A small masked image model, trained from scratch.
Training: soap at rate 0.0023, 7300 steps, batches of 128.
Rows from expert 2 of block 3 of the encoder, named by matrix and row number. Rows with one number belong to one neuron. Each number is 50 + 15 x the weight over its row's rms, rounded and kept within 0 to 99. All counts start at 0. After the name is the row's rms in percent of the matrix's.
# up: expert up (encoder.blocks.3.mlp.up, 4x320x160), inputs 0-159
# down: expert down (encoder.blocks.3.mlp.down, 4x160x320, transposed), outputs 0-159
up.53 101:65 57 40 43 49 45 67 44 54 48 72 66 35 25 43 73 48 68 19 70 30 46 51 25 73 48 50 21 35 50 36 73 45 57 29 56 27 42 33 55 70 40 53 95 50 38 69 63 37 41 63 48 18 51 69 47 59 67 61 46 53 60 45 54 57 56 58 45 13 50 65 53 30 38 58 68 36 35 53 70 51 61 33 52 35 85 52 33 29 32 45 53 61 34 45 55 57 76 34 62 45 43 29 42 46 47 37 36 69 62 30 77 50 62 67 50 47 59 38 74 44 72 74 41 58 37 54 64 39 55 49 42 51 34 42 37 38 60 56 39 43 58 38 10 71 47 45 29 91 46 37 40 43 71 47 46 34 63 30 49
down.53 101:52 09 50 32 58 57 25 54 33 75 41 43 60 31 42 47 30 46 43 71 46 52 61 61 49 37 41 72 66 63 35 49 74 48 67 24 62 52 56 48 56 45 43 23 54 35 68 38 51 28 62 60 48 52 27 72 50 30 24 51 24 56 76 43 65 80 38 50 34 47 77 62 55 59 52 61 72 42 46 23 74 38 31 70 59 57 71 88 54 23 64 48 61 48 35 40 65 53 45 33 47 64 78 72 54 38 38 26 42 53 41 40 30 17 58 59 63 53 58 23 70 52 37 67 40 55 73 51 42 38 55 75 46 47 59 63 58 40 71 46 63 57 57 69 61 58 54 60 35 59 27 33 42 47 36 42 52 53 16 53
up.54 089:22 57 53 30 73 42 53 43 75 54 40 38 52 45 49 52 17 56 62 57 59 32 46 64 53 66 72 56 55 44 64 34 17 71 43 57 42 66 52 45 42 54 60 75 41 50 35 80 35 32 26 49 69 49 71 50 37 47 60 76 28 62 45 50 46 55 28 29 85 31 43 39 46 32 39 60 48 29 76 63 58 40 59 31 69 60 50 67 52 67 30 70 37 40 48 92 55 58 47 49 64 39 49 29 39 66 55 47 46 47 34 47 72 35 43 66 78 28 62 37 34 75 19 42 44 51 45 68 43 34 58 56 43 59 87 36 43 37 69 56 32 45 62 34 62 69 60 60 64 57 40 37 26 72 56 31 41 62 72 40
down.54 094:79 60 46 42 54 66 27 34 44 65 60 62 34 56 34 40 51 45 35 72 61 57 38 52 50 63 34 21 60 79 45 69 63 54 39 17 69 66 22 38 64 31 48 49 18 38 47 48 52 53 55 62 48 51 46 49 71 72 52 48 56 27 50 59 49 36 61 78 21 86 53 33 58 37 51 78 49 53 18 65 62 56 53 61 52 26 36 49 58 63 48 53 56 40 57 46 64 20 51 48 46 46 56 48 75 61 94 66 78 53 44 67 54 39 64 54 09 60 63 62 54 34 48 44 45 71 50 23 55 45 38 38 51 28 47 70 58 40 59 47 38 86 53 51 65 29 55 53 52 57 39 31 47 27 43 67 75 47 52 34
up.55 094:42 24 53 50 71 51 52 50 29 49 52 62 67 45 30 33 08 57 48 32 66 66 77 58 65 57 37 47 98 66 52 75 43 35 54 58 45 59 31 51 49 44 56 72 35 39 55 56 53 49 55 49 32 54 40 29 69 52 43 50 55 46 09 31 86 33 71 47 27 58 40 71 36 64 34 63 78 55 53 25 40 40 71 53 25 54 51 54 65 73 59 37 38 38 28 62 68 81 38 34 41 63 47 57 41 50 31 40 53 43 63 49 36 59 37 30 61 55 54 67 33 45 60 32 38 52 30 50 35 43 24 50 55 60 60 35 36 45 45 41 36 72 57 51 71 70 72 56 18 70 52 35 56 55 30 35 53 68 59 29
down.55 095:56 41 33 46 48 31 64 39 54 23 46 59 43 31 48 58 47 48 69 72 25 57 59 32 45 33 66 34 37 79 55 38 55 29 67 56 45 51 56 45 39 36 59 33 34 52 35 22 30 59 56 71 55 14 60 54 64 57 31 53 57 55 62 55 41 51 42 37 33 69 25 48 43 63 49 38 38 41 51 55 60 62 31 56 62 36 52 60 34 60 63 66 51 58 43 25 71 27 52 41 64 24 54 29 39 42 54 71 80 70 49 77 75 60 45 35 54 29 65 25 57 65 34 44 73 64 69 43 53 56 54 90 25 32 54 62 60 65 65 66 44 60 61 31 32 32 79 65 34 34 32 50 52 74 73 65 58 18 28 35
up.56 110:51 45 47 59 47 58 82 30 43 21 45 69 49 69 50 56 51 39 25 54 58 28 48 51 22 35 40 42 37 59 47 49 42 55 53 44 31 43 53 45 55 33 50 50 62 72 42 47 41 38 40 51 60 37 68 40 49 48 26 34 48 66 57 36 36 53 24 67 20 59 44 46 54 86 61 66 48 53 29 67 32 55 67 72 53 59 67 51 25 74 42 33 68 78 56 48 38 59 60 64 70 69 41 34 46 34 18 34 50 43 56 17 28 50 69 70 32 71 45 64 39 54 34 67 64 62 67 56 40 59 59 59 51 09 54 67 64 52 73 74 64 28 74 22 77 63 36 31 68 43 38 35 56 52 39 45 60 37 75 63
down.56 103:62 58 62 46 74 57 83 68 42 32 70 59 68 52 70 58 56 66 42 62 30 31 41 61 76 50 28 53 44 29 46 27 45 33 66 27 31 53 57 43 59 60 54 45 72 33 49 34 67 54 62 66 47 68 54 48 30 68 39 67 53 49 67 46 52 64 45 39 56 44 59 51 62 67 44 45 29 52 38 61 44 28 83 62 31 23 57 12 65 12 31 26 46 54 32 48 50 45 50 61 42 74 40 65 67 47 48 21 18 31 59 55 61 53 60 38 54 33 73 46 73 42 30 62 40 40 54 65 49 59 44 39 21 61 34 45 61 79 44 64 50 46 48 53 45 81 69 64 59 78 62 69 30 50 79 71 58 39 56 53
up.57 098:55 35 36 44 86 38 42 70 44 14 47 51 49 12 47 58 29 61 59 49 40 44 42 71 76 70 39 37 66 74 28 41 53 62 49 50 55 50 53 51 66 76 69 43 57 27 51 43 50 12 46 80 42 48 32 30 54 46 58 54 57 65 43 57 44 36 39 47 34 54 25 28 21 61 61 39 49 68 56 57 38 65 75 69 54 58 55 57 67 78 40 35 73 67 51 53 48 46 62 44 32 65 64 49 24 54 56 51 49 71 53 65 71 40 65 58 76 68 39 54 51 65 51 21 55 43 30 72 45 51 45 49 23 53 50 83 48 58 42 74 47 64 69 42 53 39 47 44 56 59 30 60 48 59 58 58 65 22 66 04
down.57 101:56 30 60 62 51 62 46 64 69 65 71 28 39 54 37 29 56 52 35 38 47 54 60 04 40 54 25 59 46 37 72 35 42 58 56 34 78 57 44 31 36 60 38 51 33 69 51 68 78 40 58 61 63 65 69 56 78 54 55 65 58 64 56 51 49 54 54 35 72 32 43 70 64 63 85 48 67 32 55 43 37 28 42 55 74 52 35 58 34 40 75 64 41 38 71 70 55 53 42 54 63 62 30 54 59 60 54 46 51 35 57 49 59 82 50 35 37 75 76 32 45 58 32 70 51 60 63 54 48 47 48 53 44 58 51 57 58 49 33 70 41 38 64 43 55 15 48 85 71 42 24 47 14 83 37 18 51 57 35 60
up.58 102:50 52 54 45 45 39 41 47 49 60 36 43 36 60 71 75 59 46 51 57 54 73 60 45 66 49 50 36 63 60 62 38 32 39 70 49 56 07 50 14 42 66 51 64 57 64 68 41 44 47 21 28 53 49 09 66 43 59 48 67 61 70 63 45 53 54 26 81 47 59 58 28 50 57 12 29 78 49 78 50 54 62 48 67 56 65 71 54 53 55 61 46 63 48 81 63 42 51 58 70 28 72 65 42 39 31 61 91 73 44 55 38 57 18 44 46 49 69 35 40 38 39 29 49 43 93 49 47 32 26 44 32 37 49 27 29 69 50 40 55 41 45 54 47 65 67 48 30 45 58 59 59 74 45 45 48 50 52 43 33
down.58 104:50 48 84 80 77 47 71 41 59 49 55 49 64 21 62 45 53 20 66 55 42 51 45 50 28 55 50 51 32 75 58 57 71 45 47 99 50 44 53 46 71 28 50 41 65 63 43 32 57 26 62 55 42 67 47 59 39 22 44 44 40 83 90 56 77 52 56 62 48 43 56 49 59 53 51 63 42 64 56 48 58 20 69 42 44 58 18 62 56 49 46 48 34 33 41 55 54 49 32 59 54 30 44 46 45 58 44 29 52 73 68 49 58 55 40 62 28 67 41 52 59 46 35 40 55 25 59 48 34 66 35 36 33 33 21 62 47 57 52 46 23 47 93 69 51 52 47 78 53 36 64 26 47 58 47 32 35 71 72 37
up.59 095:40 67 24 17 35 56 66 45 35 24 65 59 50 50 67 61 44 67 51 42 45 42 60 33 42 30 24 86 54 77 30 64 29 54 77 46 65 67 55 39 29 45 74 68 46 41 54 54 45 46 51 66 32 63 50 44 58 49 76 75 32 14 51 43 61 54 66 31 41 46 39 34 54 42 46 52 61 47 34 48 53 78 36 62 53 49 46 26 62 26 51 56 48 40 71 52 18 69 60 77 53 45 57 34 67 35 30 46 45 54 37 45 55 78 62 42 25 71 31 50 52 65 39 41 47 40 54 40 36 21 54 74 45 51 34 63 20 34 66 20 52 74 43 28 43 59 80 50 28 51 67 67 59 40 57 47 47 66 49 62
down.59 100:43 65 59 69 72 29 59 20 43 44 79 56 54 58 43 33 52 43 67 59 56 36 57 19 53 55 67 62 44 56 55 40 58 70 72 40 68 24 48 58 32 58 53 61 70 44 39 50 50 46 66 39 29 31 42 38 42 31 35 77 62 52 36 74 17 43 67 50 73 79 56 55 39 56 46 72 55 51 50 86 65 39 53 04 48 39 60 43 47 65 20 48 30 64 28 55 62 83 52 34 48 38 65 45 72 56 50 74 43 45 50 33 42 42 42 56 38 48 31 11 44 27 39 39 58 38 54 45 41 73 22 66 52 39 62 38 70 55 40 43 67 65 19 56 69 58 55 62 43 48 47 54 69 59 73 41 55 42 38 48
up.60 105:51 26 54 49 58 28 68 85 56 88 46 47 43 53 45 50 55 49 34 61 53 73 64 59 47 60 37 45 39 56 49 47 52 37 63 39 18 28 48 30 44 56 32 29 38 58 48 80 31 86 55 56 88 56 59 42 25 61 66 48 51 47 39 75 59 59 35 33 45 71 60 29 68 61 52 37 72 67 50 42 31 22 44 59 56 39 63 40 47 43 27 34 29 36 73 56 39 74 51 49 78 63 20 49 43 51 26 26 24 48 54 49 61 49 49 27 70 29 46 39 57 47 48 77 53 47 45 40 48 52 43 62 27 70 42 83 46 41 31 49 37 37 79 48 54 62 18 31 48 44 39 56 46 49 54 49 55 66 52 22
down.60 105:52 52 71 26 48 67 66 64 64 33 16 47 60 54 69 33 69 37 38 45 52 49 50 67 53 48 74 41 17 61 78 38 17 45 46 37 65 45 85 64 79 75 47 35 66 66 38 51 71 44 60 27 52 58 61 28 62 39 33 52 17 63 49 53 58 39 63 50 55 45 54 57 29 50 43 44 48 33 76 38 41 43 40 64 64 60 63 48 49 24 42 78 40 79 61 61 27 61 54 48 35 37 38 51 34 38 80 49 50 38 65 45 54 70 36 57 43 50 49 89 32 58 62 35 33 38 63 78 25 60 68 50 37 55 31 44 68 23 37 61 31 55 48 45 69 75 40 63 56 49 75 35 48 34 47 51 63 52 39 45
up.61 093:32 66 37 27 63 32 43 37 55 64 22 64 37 56 41 41 56 55 72 70 56 54 61 35 50 44 50 59 58 40 48 50 45 80 28 44 50 24 36 70 41 30 38 57 41 21 26 67 46 50 83 65 53 42 65 32 43 36 68 50 45 51 45 70 49 48 46 56 65 42 20 75 42 42 53 49 58 59 45 53 84 50 56 19 56 39 23 53 65 49 48 80 59 50 29 56 52 44 58 28 68 61 44 69 53 36 61 53 41 35 39 51 53 61 81 68 66 89 44 53 47 51 71 34 39 36 57 22 70 49 58 77 70 64 30 51 70 21 80 40 49 46 49 47 44 18 60 59 46 15 49 59 59 82 59 53 56 54 66 57
down.61 098:53 71 58 57 55 76 56 31 18 42 52 26 34 58 70 24 57 53 57 51 42 46 21 73 28 59 42 40 56 15 49 48 63 75 46 63 57 31 47 34 49 37 55 47 75 49 46 33 52 37 21 48 55 68 40 34 35 33 33 62 60 66 73 37 66 35 60 67 65 50 61 24 37 80 36 48 29 64 57 64 27 56 78 47 53 76 88 41 47 46 59 87 25 48 45 58 52 74 58 61 46 32 33 57 42 55 36 29 69 49 50 64 61 66 39 59 25 45 52 46 52 41 47 65 64 72 61 45 54 57 45 25 56 33 57 50 48 57 47 37 25 54 63 69 48 45 33 56 54 71 33 21 27 39 67 56 53 25 68 51
up.62 109:48 40 27 74 39 64 74 41 40 31 37 34 67 63 63 58 57 58 46 38 53 47 37 24 50 56 39 34 53 35 55 40 19 40 54 48 83 59 38 45 63 18 68 44 71 10 77 55 65 56 63 52 43 54 57 62 43 15 48 53 36 46 75 42 46 71 49 18 73 63 82 50 74 50 56 51 49 44 51 51 65 41 46 46 62 49 53 54 28 40 64 49 62 56 56 48 60 31 67 22 50 60 49 48 46 49 32 45 84 46 33 60 30 63 59 30 70 63 66 38 41 34 86 69 89 53 57 46 44 37 46 27 59 42 14 67 29 43 65 53 45 64 52 40 69 51 51 47 58 25 72 50 53 52 66 44 38 35 49 69
down.62 110:53 34 56 54 69 50 52 20 62 57 83 46 64 39 59 41 35 41 33 68 49 64 45 53 29 29 60 54 46 64 45 60 60 30 44 37 47 28 75 25 75 72 38 49 60 44 43 48 45 47 42 71 70 55 55 46 48 44 53 57 49 52 17 59 68 53 46 65 52 39 44 37 23 81 48 76 27 44 54 67 75 38 60 55 69 39 30 55 57 72 52 56 20 51 73 65 59 68 39 64 35 39 30 59 74 69 63 52 13 41 79 45 34 46 59 20 32 62 72 49 52 51 47 42 70 58 61 65 35 39 72 77 28 68 27 36 54 55 57 54 77 48 18 61 43 64 58 57 40 57 68 51 76 32 41 34 39 36 43 40
up.63 109:70 53 38 76 49 46 51 56 59 70 64 46 15 52 37 74 53 25 41 50 62 50 71 70 46 53 45 55 40 26 17 42 32 35 59 40 52 39 38 37 42 46 57 74 45 56 59 62 26 40 46 56 41 51 41 47 49 51 41 70 50 48 48 64 31 50 38 08 39 15 31 50 71 47 43 67 30 32 52 52 50 50 53 54 56 51 60 14 58 78 57 51 55 64 55 62 43 37 61 29 46 48 54 32 63 39 72 43 49 81 61 61 18 36 70 47 54 47 34 51 72 59 83 46 43 39 53 63 63 59 42 48 37 53 56 63 32 45 55 51 22 23 71 94 15 72 53 79 54 68 24 40 56 33 67 59 57 60 56 46
down.63 103:43 63 39 64 49 53 64 82 26 41 47 65 58 34 52 59 39 43 39 26 66 63 32 55 05 49 24 58 73 36 77 75 36 77 38 56 32 31 54 69 56 61 56 64 20 51 36 58 63 61 21 54 45 39 32 52 58 53 57 52 61 84 54 68 60 49 54 67 84 16 38 49 62 55 44 78 23 62 39 72 31 58 55 66 48 45 34 66 32 42 47 47 86 42 46 48 70 45 45 45 64 45 48 51 51 73 74 82 65 18 51 51 65 51 38 68 62 38 50 38 46 45 49 50 32 53 37 46 32 48 35 63 33 52 41 55 34 61 55 47 58 61 69 68 56 63 63 32 36 60 34 31 67 51 56 47 35 34 67 66
up.64 105:58 59 62 57 54 32 42 77 45 36 50 54 55 43 48 41 45 49 42 70 16 58 58 54 57 39 51 65 59 60 39 35 49 49 59 40 72 63 49 64 30 73 43 41 58 75 59 52 53 41 39 58 64 30 58 34 55 36 72 55 50 60 43 18 33 48 31 58 21 43 61 69 77 48 36 76 62 48 69 30 89 31 60 28 64 42 55 61 38 39 24 76 16 46 38 84 49 60 26 39 51 52 53 46 31 25 64 68 62 30 44 69 44 54 55 48 70 49 53 33 46 57 50 45 43 51 36 63 78 47 40 18 37 38 48 33 59 23 35 81 56 49 17 36 53 70 51 38 52 48 51 36 32 81 30 71 40 51 75 50
down.64 110:25 64 49 70 47 62 76 36 64 45 50 68 55 56 24 61 44 50 35 58 33 73 52 74 42 38 39 40 36 49 56 20 43 29 68 42 52 38 64 35 31 37 76 57 44 48 52 66 55 47 49 64 38 28 34 29 35 41 60 62 97 54 29 65 34 64 50 47 67 63 74 60 62 52 30 80 52 65 50 63 52 44 39 43 43 36 45 49 41 45 59 41 69 27 02 45 43 57 42 62 32 44 41 38 76 53 29 53 48 62 63 49 62 70 58 65 63 41 43 38 51 79 53 58 51 85 40 39 45 69 54 80 57 74 47 29 47 67 34 59 62 85 78 66 52 64 61 27 42 41 31 45 60 58 39 50 62 56 30 48
up.65 100:64 47 70 64 45 22 58 64 54 63 53 38 69 58 59 49 23 76 32 34 34 51 79 50 46 56 79 36 75 57 77 50 67 63 50 34 48 62 22 43 50 50 70 33 63 54 39 46 69 55 62 56 51 51 50 49 43 43 58 26 39 51 68 47 27 45 40 62 30 43 44 37 61 61 34 56 63 12 03 42 77 72 71 39 38 47 44 57 40 42 49 70 49 70 64 65 22 48 32 44 32 42 41 69 63 10 50 52 50 59 48 57 61 43 61 56 68 35 46 42 40 46 31 64 69 55 77 69 60 45 63 49 38 34 46 36 30 44 66 62 66 51 41 36 50 80 37 55 20 43 82 32 33 56 53 59 73 56 46 66
down.65 097:35 46 54 61 33 54 45 29 40 34 51 55 63 54 33 28 68 34 49 99 49 63 71 46 40 27 42 49 51 58 49 35 61 49 42 52 53 54 70 76 80 55 60 85 33 48 36 68 61 29 30 24 71 67 55 45 42 72 58 52 41 66 28 51 61 58 27 43 48 71 49 70 57 34 35 49 27 50 83 60 28 25 30 49 38 66 54 56 60 68 47 54 68 50 52 34 56 74 52 58 61 46 40 61 65 37 42 72 56 70 45 46 46 87 62 64 35 68 24 64 73 57 51 36 76 34 56 35 28 46 39 74 39 56 51 43 34 49 48 70 61 42 40 66 37 33 55 20 41 51 48 66 34 54 53 62 43 68 56 81
up.66 093:50 24 24 57 40 38 45 48 77 54 35 55 38 63 45 61 68 22 42 43 47 61 53 25 40 36 28 38 62 69 35 06 47 47 45 62 62 59 54 51 44 45 49 62 40 46 50 64 36 25 55 44 64 52 64 72 36 54 35 23 50 61 59 55 65 32 40 55 85 60 40 48 30 43 63 82 74 38 69 71 72 44 54 53 51 64 50 62 49 25 41 43 54 37 55 38 54 70 50 48 34 20 24 69 77 13 63 35 39 63 48 49 42 73 54 45 50 35 44 62 61 36 50 49 32 54 49 82 49 46 47 60 49 39 65 63 37 53 40 42 52 38 66 99 30 50 52 61 61 78 58 62 70 35 80 50 41 49 52 29
down.66 098:50 40 68 38 49 46 51 54 51 48 28 73 76 65 57 49 58 57 52 41 70 54 63 35 54 70 55 25 62 38 47 55 30 59 27 29 55 54 48 68 49 41 55 67 56 55 14 54 53 12 54 32 50 37 33 28 44 44 45 52 62 64 32 43 68 20 49 74 50 31 55 81 34 49 57 52 58 70 38 65 42 70 20 35 57 58 46 45 50 39 45 52 59 27 61 45 70 49 59 73 54 50 58 41 49 64 38 64 75 22 28 30 76 63 26 53 51 40 56 40 72 61 85 30 31 68 60 50 27 77 38 45 39 62 41 21 55 67 38 37 38 36 66 78 35 53 48 56 46 55 66 46 22 24 75 68 52 62 59 27
up.67 085:80 31 53 54 47 35 36 44 49 57 18 43 74 53 47 48 23 54 37 54 54 64 26 52 60 48 61 45 58 64 29 43 39 55 46 30 35 33 58 50 83 41 34 53 62 70 34 38 74 36 67 27 31 46 46 33 57 25 45 29 51 83 23 56 50 55 34 50 52 42 50 36 69 52 61 57 53 30 28 54 88 50 64 70 59 32 37 32 58 42 46 29 76 46 55 19 55 60 44 34 39 62 63 16 77 66 56 67 53 14 57 65 44 44 27 57 41 47 49 41 73 88 39 54 60 55 53 58 47 60 49 47 47 59 73 60 53 78 76 67 23 57 41 45 38 57 43 43 52 38 27 38 68 46 67 37 60 45 47 51
down.67 094:33 71 55 50 42 62 72 05 54 31 49 64 29 50 35 37 65 40 44 15 43 51 38 77 31 39 36 67 68 35 57 45 28 84 50 37 58 32 68 27 59 65 32 63 74 64 51 39 36 51 37 75 97 42 51 51 67 72 69 45 63 45 55 63 29 38 55 33 51 44 78 56 42 37 33 30 51 51 54 55 19 32 67 37 44 47 54 95 45 59 41 26 59 41 53 59 61 53 48 32 52 66 24 49 57 58 61 47 67 62 58 48 76 32 66 50 55 61 45 61 45 32 61 43 34 54 75 44 65 50 37 45 53 48 31 42 57 53 31 27 54 44 46 49 60 50 50 32 23 32 28 30 57 49 65 67 47 57 51 38
up.68 091:41 29 36 65 59 20 32 58 61 46 40 68 25 48 51 59 53 75 61 65 54 60 69 82 41 60 53 60 24 36 64 49 47 52 79 53 55 54 73 36 41 33 47 35 62 43 36 44 55 55 23 46 65 51 56 73 26 34 33 34 41 54 47 42 71 21 46 61 83 53 35 74 39 45 85 56 72 44 22 25 42 27 22 47 35 76 64 45 47 37 52 49 80 53 53 49 51 34 32 36 61 63 63 46 51 54 35 46 29 32 78 71 48 65 57 27 44 65 71 42 54 24 41 70 61 46 56 39 58 61 72 45 84 50 53 69 45 38 66 34 70 39 52 46 59 58 53 54 40 37 41 69 52 48 31 35 44 39 25 67
down.68 092:55 54 52 32 58 65 57 33 17 42 31 31 66 29 39 58 64 47 48 50 60 65 55 38 89 58 47 42 55 32 44 38 49 23 39 37 47 59 56 60 59 60 28 49 75 71 58 40 42 38 87 37 51 34 54 32 78 68 48 62 34 58 48 50 31 49 56 32 15 49 51 46 77 68 31 48 52 70 69 72 89 69 56 44 54 47 52 50 57 74 59 75 40 49 58 46 37 75 55 56 45 63 59 44 44 15 54 38 52 42 68 68 50 49 41 25 64 51 35 59 37 35 80 43 44 38 43 67 74 53 53 56 43 51 77 41 57 40 14 48 34 48 57 46 32 49 47 32 47 26 66 62 62 44 77 80 66 44 74 40
up.69 101:37 50 52 54 42 35 48 83 63 47 35 60 40 58 36 41 15 62 31 47 63 52 53 58 49 45 42 57 33 62 60 64 41 50 56 56 40 34 13 64 48 66 67 57 41 39 87 62 66 79 78 50 71 45 53 29 50 59 11 62 58 58 67 46 41 68 38 45 43 27 50 21 57 34 48 49 41 48 54 51 68 31 55 47 69 30 49 42 44 43 44 36 55 51 50 72 12 09 76 57 30 46 50 59 64 37 59 38 35 36 55 56 65 49 62 55 47 65 77 42 28 40 62 61 57 47 47 54 49 34 52 40 37 16 62 59 80 57 59 49 18 64 35 50 34 42 75 73 42 51 69 64 57 43 77 78 30 56 39 33
down.69 100:58 53 55 62 53 75 67 16 61 49 40 44 53 39 84 78 47 29 57 42 37 44 75 63 52 49 23 61 62 22 14 44 40 20 24 49 53 49 46 44 41 48 28 67 56 48 41 75 30 47 54 48 45 50 11 51 31 53 50 56 65 57 44 43 73 52 43 41 64 48 41 32 51 50 36 46 61 40 50 71 58 40 65 48 55 68 54 40 43 72 29 78 57 65 67 73 76 59 38 41 36 40 34 56 57 87 43 53 74 42 40 33 73 34 62 42 66 50 42 75 73 73 56 46 59 67 39 63 45 49 41 43 58 75 47 26 54 60 48 63 55 49 33 20 50 80 27 64 69 69 27 37 64 59 38 38 63 49 59 35
up.70 104:32 43 39 49 70 37 50 53 50 21 27 52 55 43 23 16 53 56 44 52 49 42 61 72 75 63 44 23 51 78 40 77 54 69 46 66 59 51 51 50 23 54 70 54 76 54 70 40 44 63 35 36 34 55 39 57 33 18 59 39 56 76 59 58 63 68 69 54 56 63 48 61 42 75 36 40 51 46 54 46 63 33 51 41 42 46 72 43 72 71 49 73 73 37 43 45 74 75 49 53 17 63 70 39 40 40 51 45 51 45 64 25 40 50 24 58 46 42 71 41 63 46 47 49 50 69 51 61 01 47 43 36 53 36 34 67 13 58 25 58 32 61 57 77 54 55 43 56 41 66 52 44 55 50 20 47 71 47 37 74
down.70 096:75 36 60 53 71 66 72 34 37 76 81 63 50 28 46 43 44 45 35 18 57 56 61 44 63 53 17 39 39 51 50 57 25 65 75 55 13 49 44 28 44 53 49 71 50 49 34 42 48 62 74 43 77 52 37 40 35 58 00 63 46 16 59 73 43 49 63 57 53 47 59 25 52 46 69 63 64 70 37 43 49 56 48 44 51 33 55 59 76 45 48 67 58 54 54 27 40 55 28 45 51 59 13 55 63 45 46 48 56 56 35 63 48 48 33 37 38 53 39 55 27 59 41 64 48 59 49 58 61 53 59 55 26 59 67 36 70 52 51 71 58 27 35 12 67 70 75 34 73 32 40 63 47 61 69 42 40 60 40 50
up.71 098:36 25 51 36 53 52 66 44 64 51 55 55 57 28 17 73 69 58 38 59 56 53 56 69 44 43 31 45 55 45 42 46 73 17 43 55 28 45 50 71 71 52 31 37 67 67 30 45 83 64 67 63 47 63 32 24 46 55 59 29 77 65 24 49 33 58 41 34 32 41 45 33 53 59 59 45 45 39 74 32 59 52 31 68 57 19 94 48 56 75 40 60 43 62 37 46 67 51 53 29 42 46 71 24 68 44 40 32 56 51 43 16 76 61 57 70 61 22 45 45 43 65 48 57 39 71 63 43 69 64 44 65 42 71 51 55 51 64 07 53 54 72 56 31 39 50 57 59 47 72 54 25 56 51 43 35 54 55 45 46
down.71 104:61 39 44 47 29 47 54 37 48 40 65 59 42 68 76 75 49 24 75 65 73 54 60 40 59 24 74 47 51 50 73 28 50 37 52 81 58 73 60 38 51 44 40 43 52 61 31 36 65 26 45 43 51 53 65 71 64 37 37 67 23 38 54 45 37 42 36 38 57 57 48 33 55 50 38 50 65 35 72 42 51 50 96 51 58 69 64 57 39 55 13 53 27 50 42 60 30 75 88 49 39 49 43 75 50 60 68 42 46 73 55 37 49 74 26 69 39 45 46 49 46 38 44 25 91 67 55 57 37 59 32 52 50 37 57 32 72 55 64 27 64 35 45 42 64 43 40 65 49 55 67 69 42 37 42 57 45 36 30 79
up.72 100:38 52 39 78 43 50 45 60 40 57 46 59 35 33 76 57 66 56 54 42 29 42 43 32 67 62 48 43 49 34 58 27 54 75 53 36 61 48 50 69 56 61 70 24 81 55 52 55 50 45 79 74 49 39 58 51 17 33 55 48 52 32 62 40 23 63 25 64 27 65 48 40 51 42 38 45 46 44 63 29 41 39 11 52 36 56 58 57 61 59 50 71 38 31 42 48 48 55 25 67 57 89 40 63 33 58 64 50 55 61 56 50 39 42 57 39 49 70 66 58 74 52 63 75 53 34 29 70 59 15 56 41 39 34 68 46 31 51 61 70 56 16 32 13 47 61 61 64 36 37 43 64 56 41 20 87 50 49 73 50
down.72 106:38 49 75 46 43 71 52 29 42 60 30 72 67 82 44 42 26 81 48 50 44 19 50 40 18 29 52 58 70 72 77 49 14 41 77 68 65 32 55 39 38 34 68 47 49 59 37 68 61 61 28 66 52 50 30 48 49 57 58 40 50 85 20 47 46 52 62 44 75 49 26 58 57 54 56 53 59 78 41 48 72 49 43 53 34 49 52 73 22 64 42 50 54 39 49 20 36 55 54 25 31 09 34 45 56 56 29 37 24 45 44 54 41 47 50 52 75 44 47 40 53 69 45 25 67 50 55 58 47 66 71 35 62 50 34 56 57 29 36 53 63 43 37 44 72 47 45 36 72 65 37 59 67 52 55 41 44 49 35 34
up.73 093:59 48 52 21 38 61 43 38 46 38 54 54 56 51 57 31 80 34 32 74 71 66 56 65 66 67 65 42 42 46 54 64 72 59 79 38 18 54 57 42 79 42 68 54 51 47 66 70 37 65 38 56 19 56 43 44 68 83 47 80 68 65 34 34 61 82 45 35 20 56 65 52 34 57 64 54 60 36 28 63 49 32 46 38 39 48 82 40 33 24 42 25 59 62 61 33 64 33 86 52 28 40 77 49 32 47 52 32 75 42 43 51 60 48 50 54 50 54 40 40 64 46 54 59 67 70 61 64 54 33 29 38 42 36 36 63 74 43 19 48 39 49 27 58 66 33 51 38 65 56 39 53 45 69 52 62 46 70 59 50
down.73 083:56 45 36 46 72 37 57 45 77 46 58 66 56 66 43 67 50 65 63 46 35 27 50 37 58 28 63 22 48 71 39 31 34 19 36 58 70 53 41 34 71 30 25 42 47 62 71 47 41 32 30 50 57 53 44 67 48 51 24 28 14 33 58 50 38 33 54 50 32 24 49 19 43 33 49 37 31 40 32 61 32 68 51 43 44 42 51 43 48 59 66 54 65 61 54 39 41 56 50 37 61 78 27 51 74 72 52 56 45 63 62 91 45 50 61 67 51 29 49 70 79 43 72 33 48 53 63 53 67 75 63 48 66 60 37 45 51 53 51 41 56 46 53 57 64 70 46 67 69 39 67 53 50 50 16 09 26 71 28 52
up.74 102:25 49 35 56 28 66 62 43 62 58 35 25 38 44 47 45 38 69 68 43 52 28 77 36 29 39 22 52 50 73 44 51 65 46 61 28 74 56 19 51 77 76 29 41 48 45 29 57 47 58 62 36 61 48 62 24 49 50 29 45 62 43 27 64 39 59 40 46 37 27 48 34 50 17 49 26 43 57 72 36 45 55 47 44 48 64 56 60 79 48 85 71 58 46 26 39 20 75 42 42 56 50 18 29 79 36 65 50 54 54 50 61 47 45 54 66 81 65 52 86 61 50 50 39 59 53 44 29 29 49 33 64 41 64 74 66 62 46 51 49 59 30 30 65 46 37 61 64 59 44 55 66 32 44 51 47 54 73 43 39
down.74 096:29 28 60 50 26 34 46 51 52 33 39 27 61 78 52 47 48 36 39 53 55 74 70 52 79 62 67 44 37 57 59 53 42 68 51 62 17 74 58 49 17 44 65 42 61 67 65 42 43 42 34 63 23 62 06 52 49 58 71 44 32 47 56 65 58 24 58 35 67 59 61 57 42 69 69 60 41 27 50 72 66 60 59 48 44 39 37 53 34 38 28 25 56 30 30 40 43 69 49 67 43 66 62 79 53 57 52 54 35 39 54 63 56 70 18 28 36 38 41 62 39 57 70 53 69 49 73 81 66 44 27 55 38 42 65 47 41 22 64 56 69 30 58 63 50 44 32 48 18 58 41 40 49 40 50 49 36 75 47 65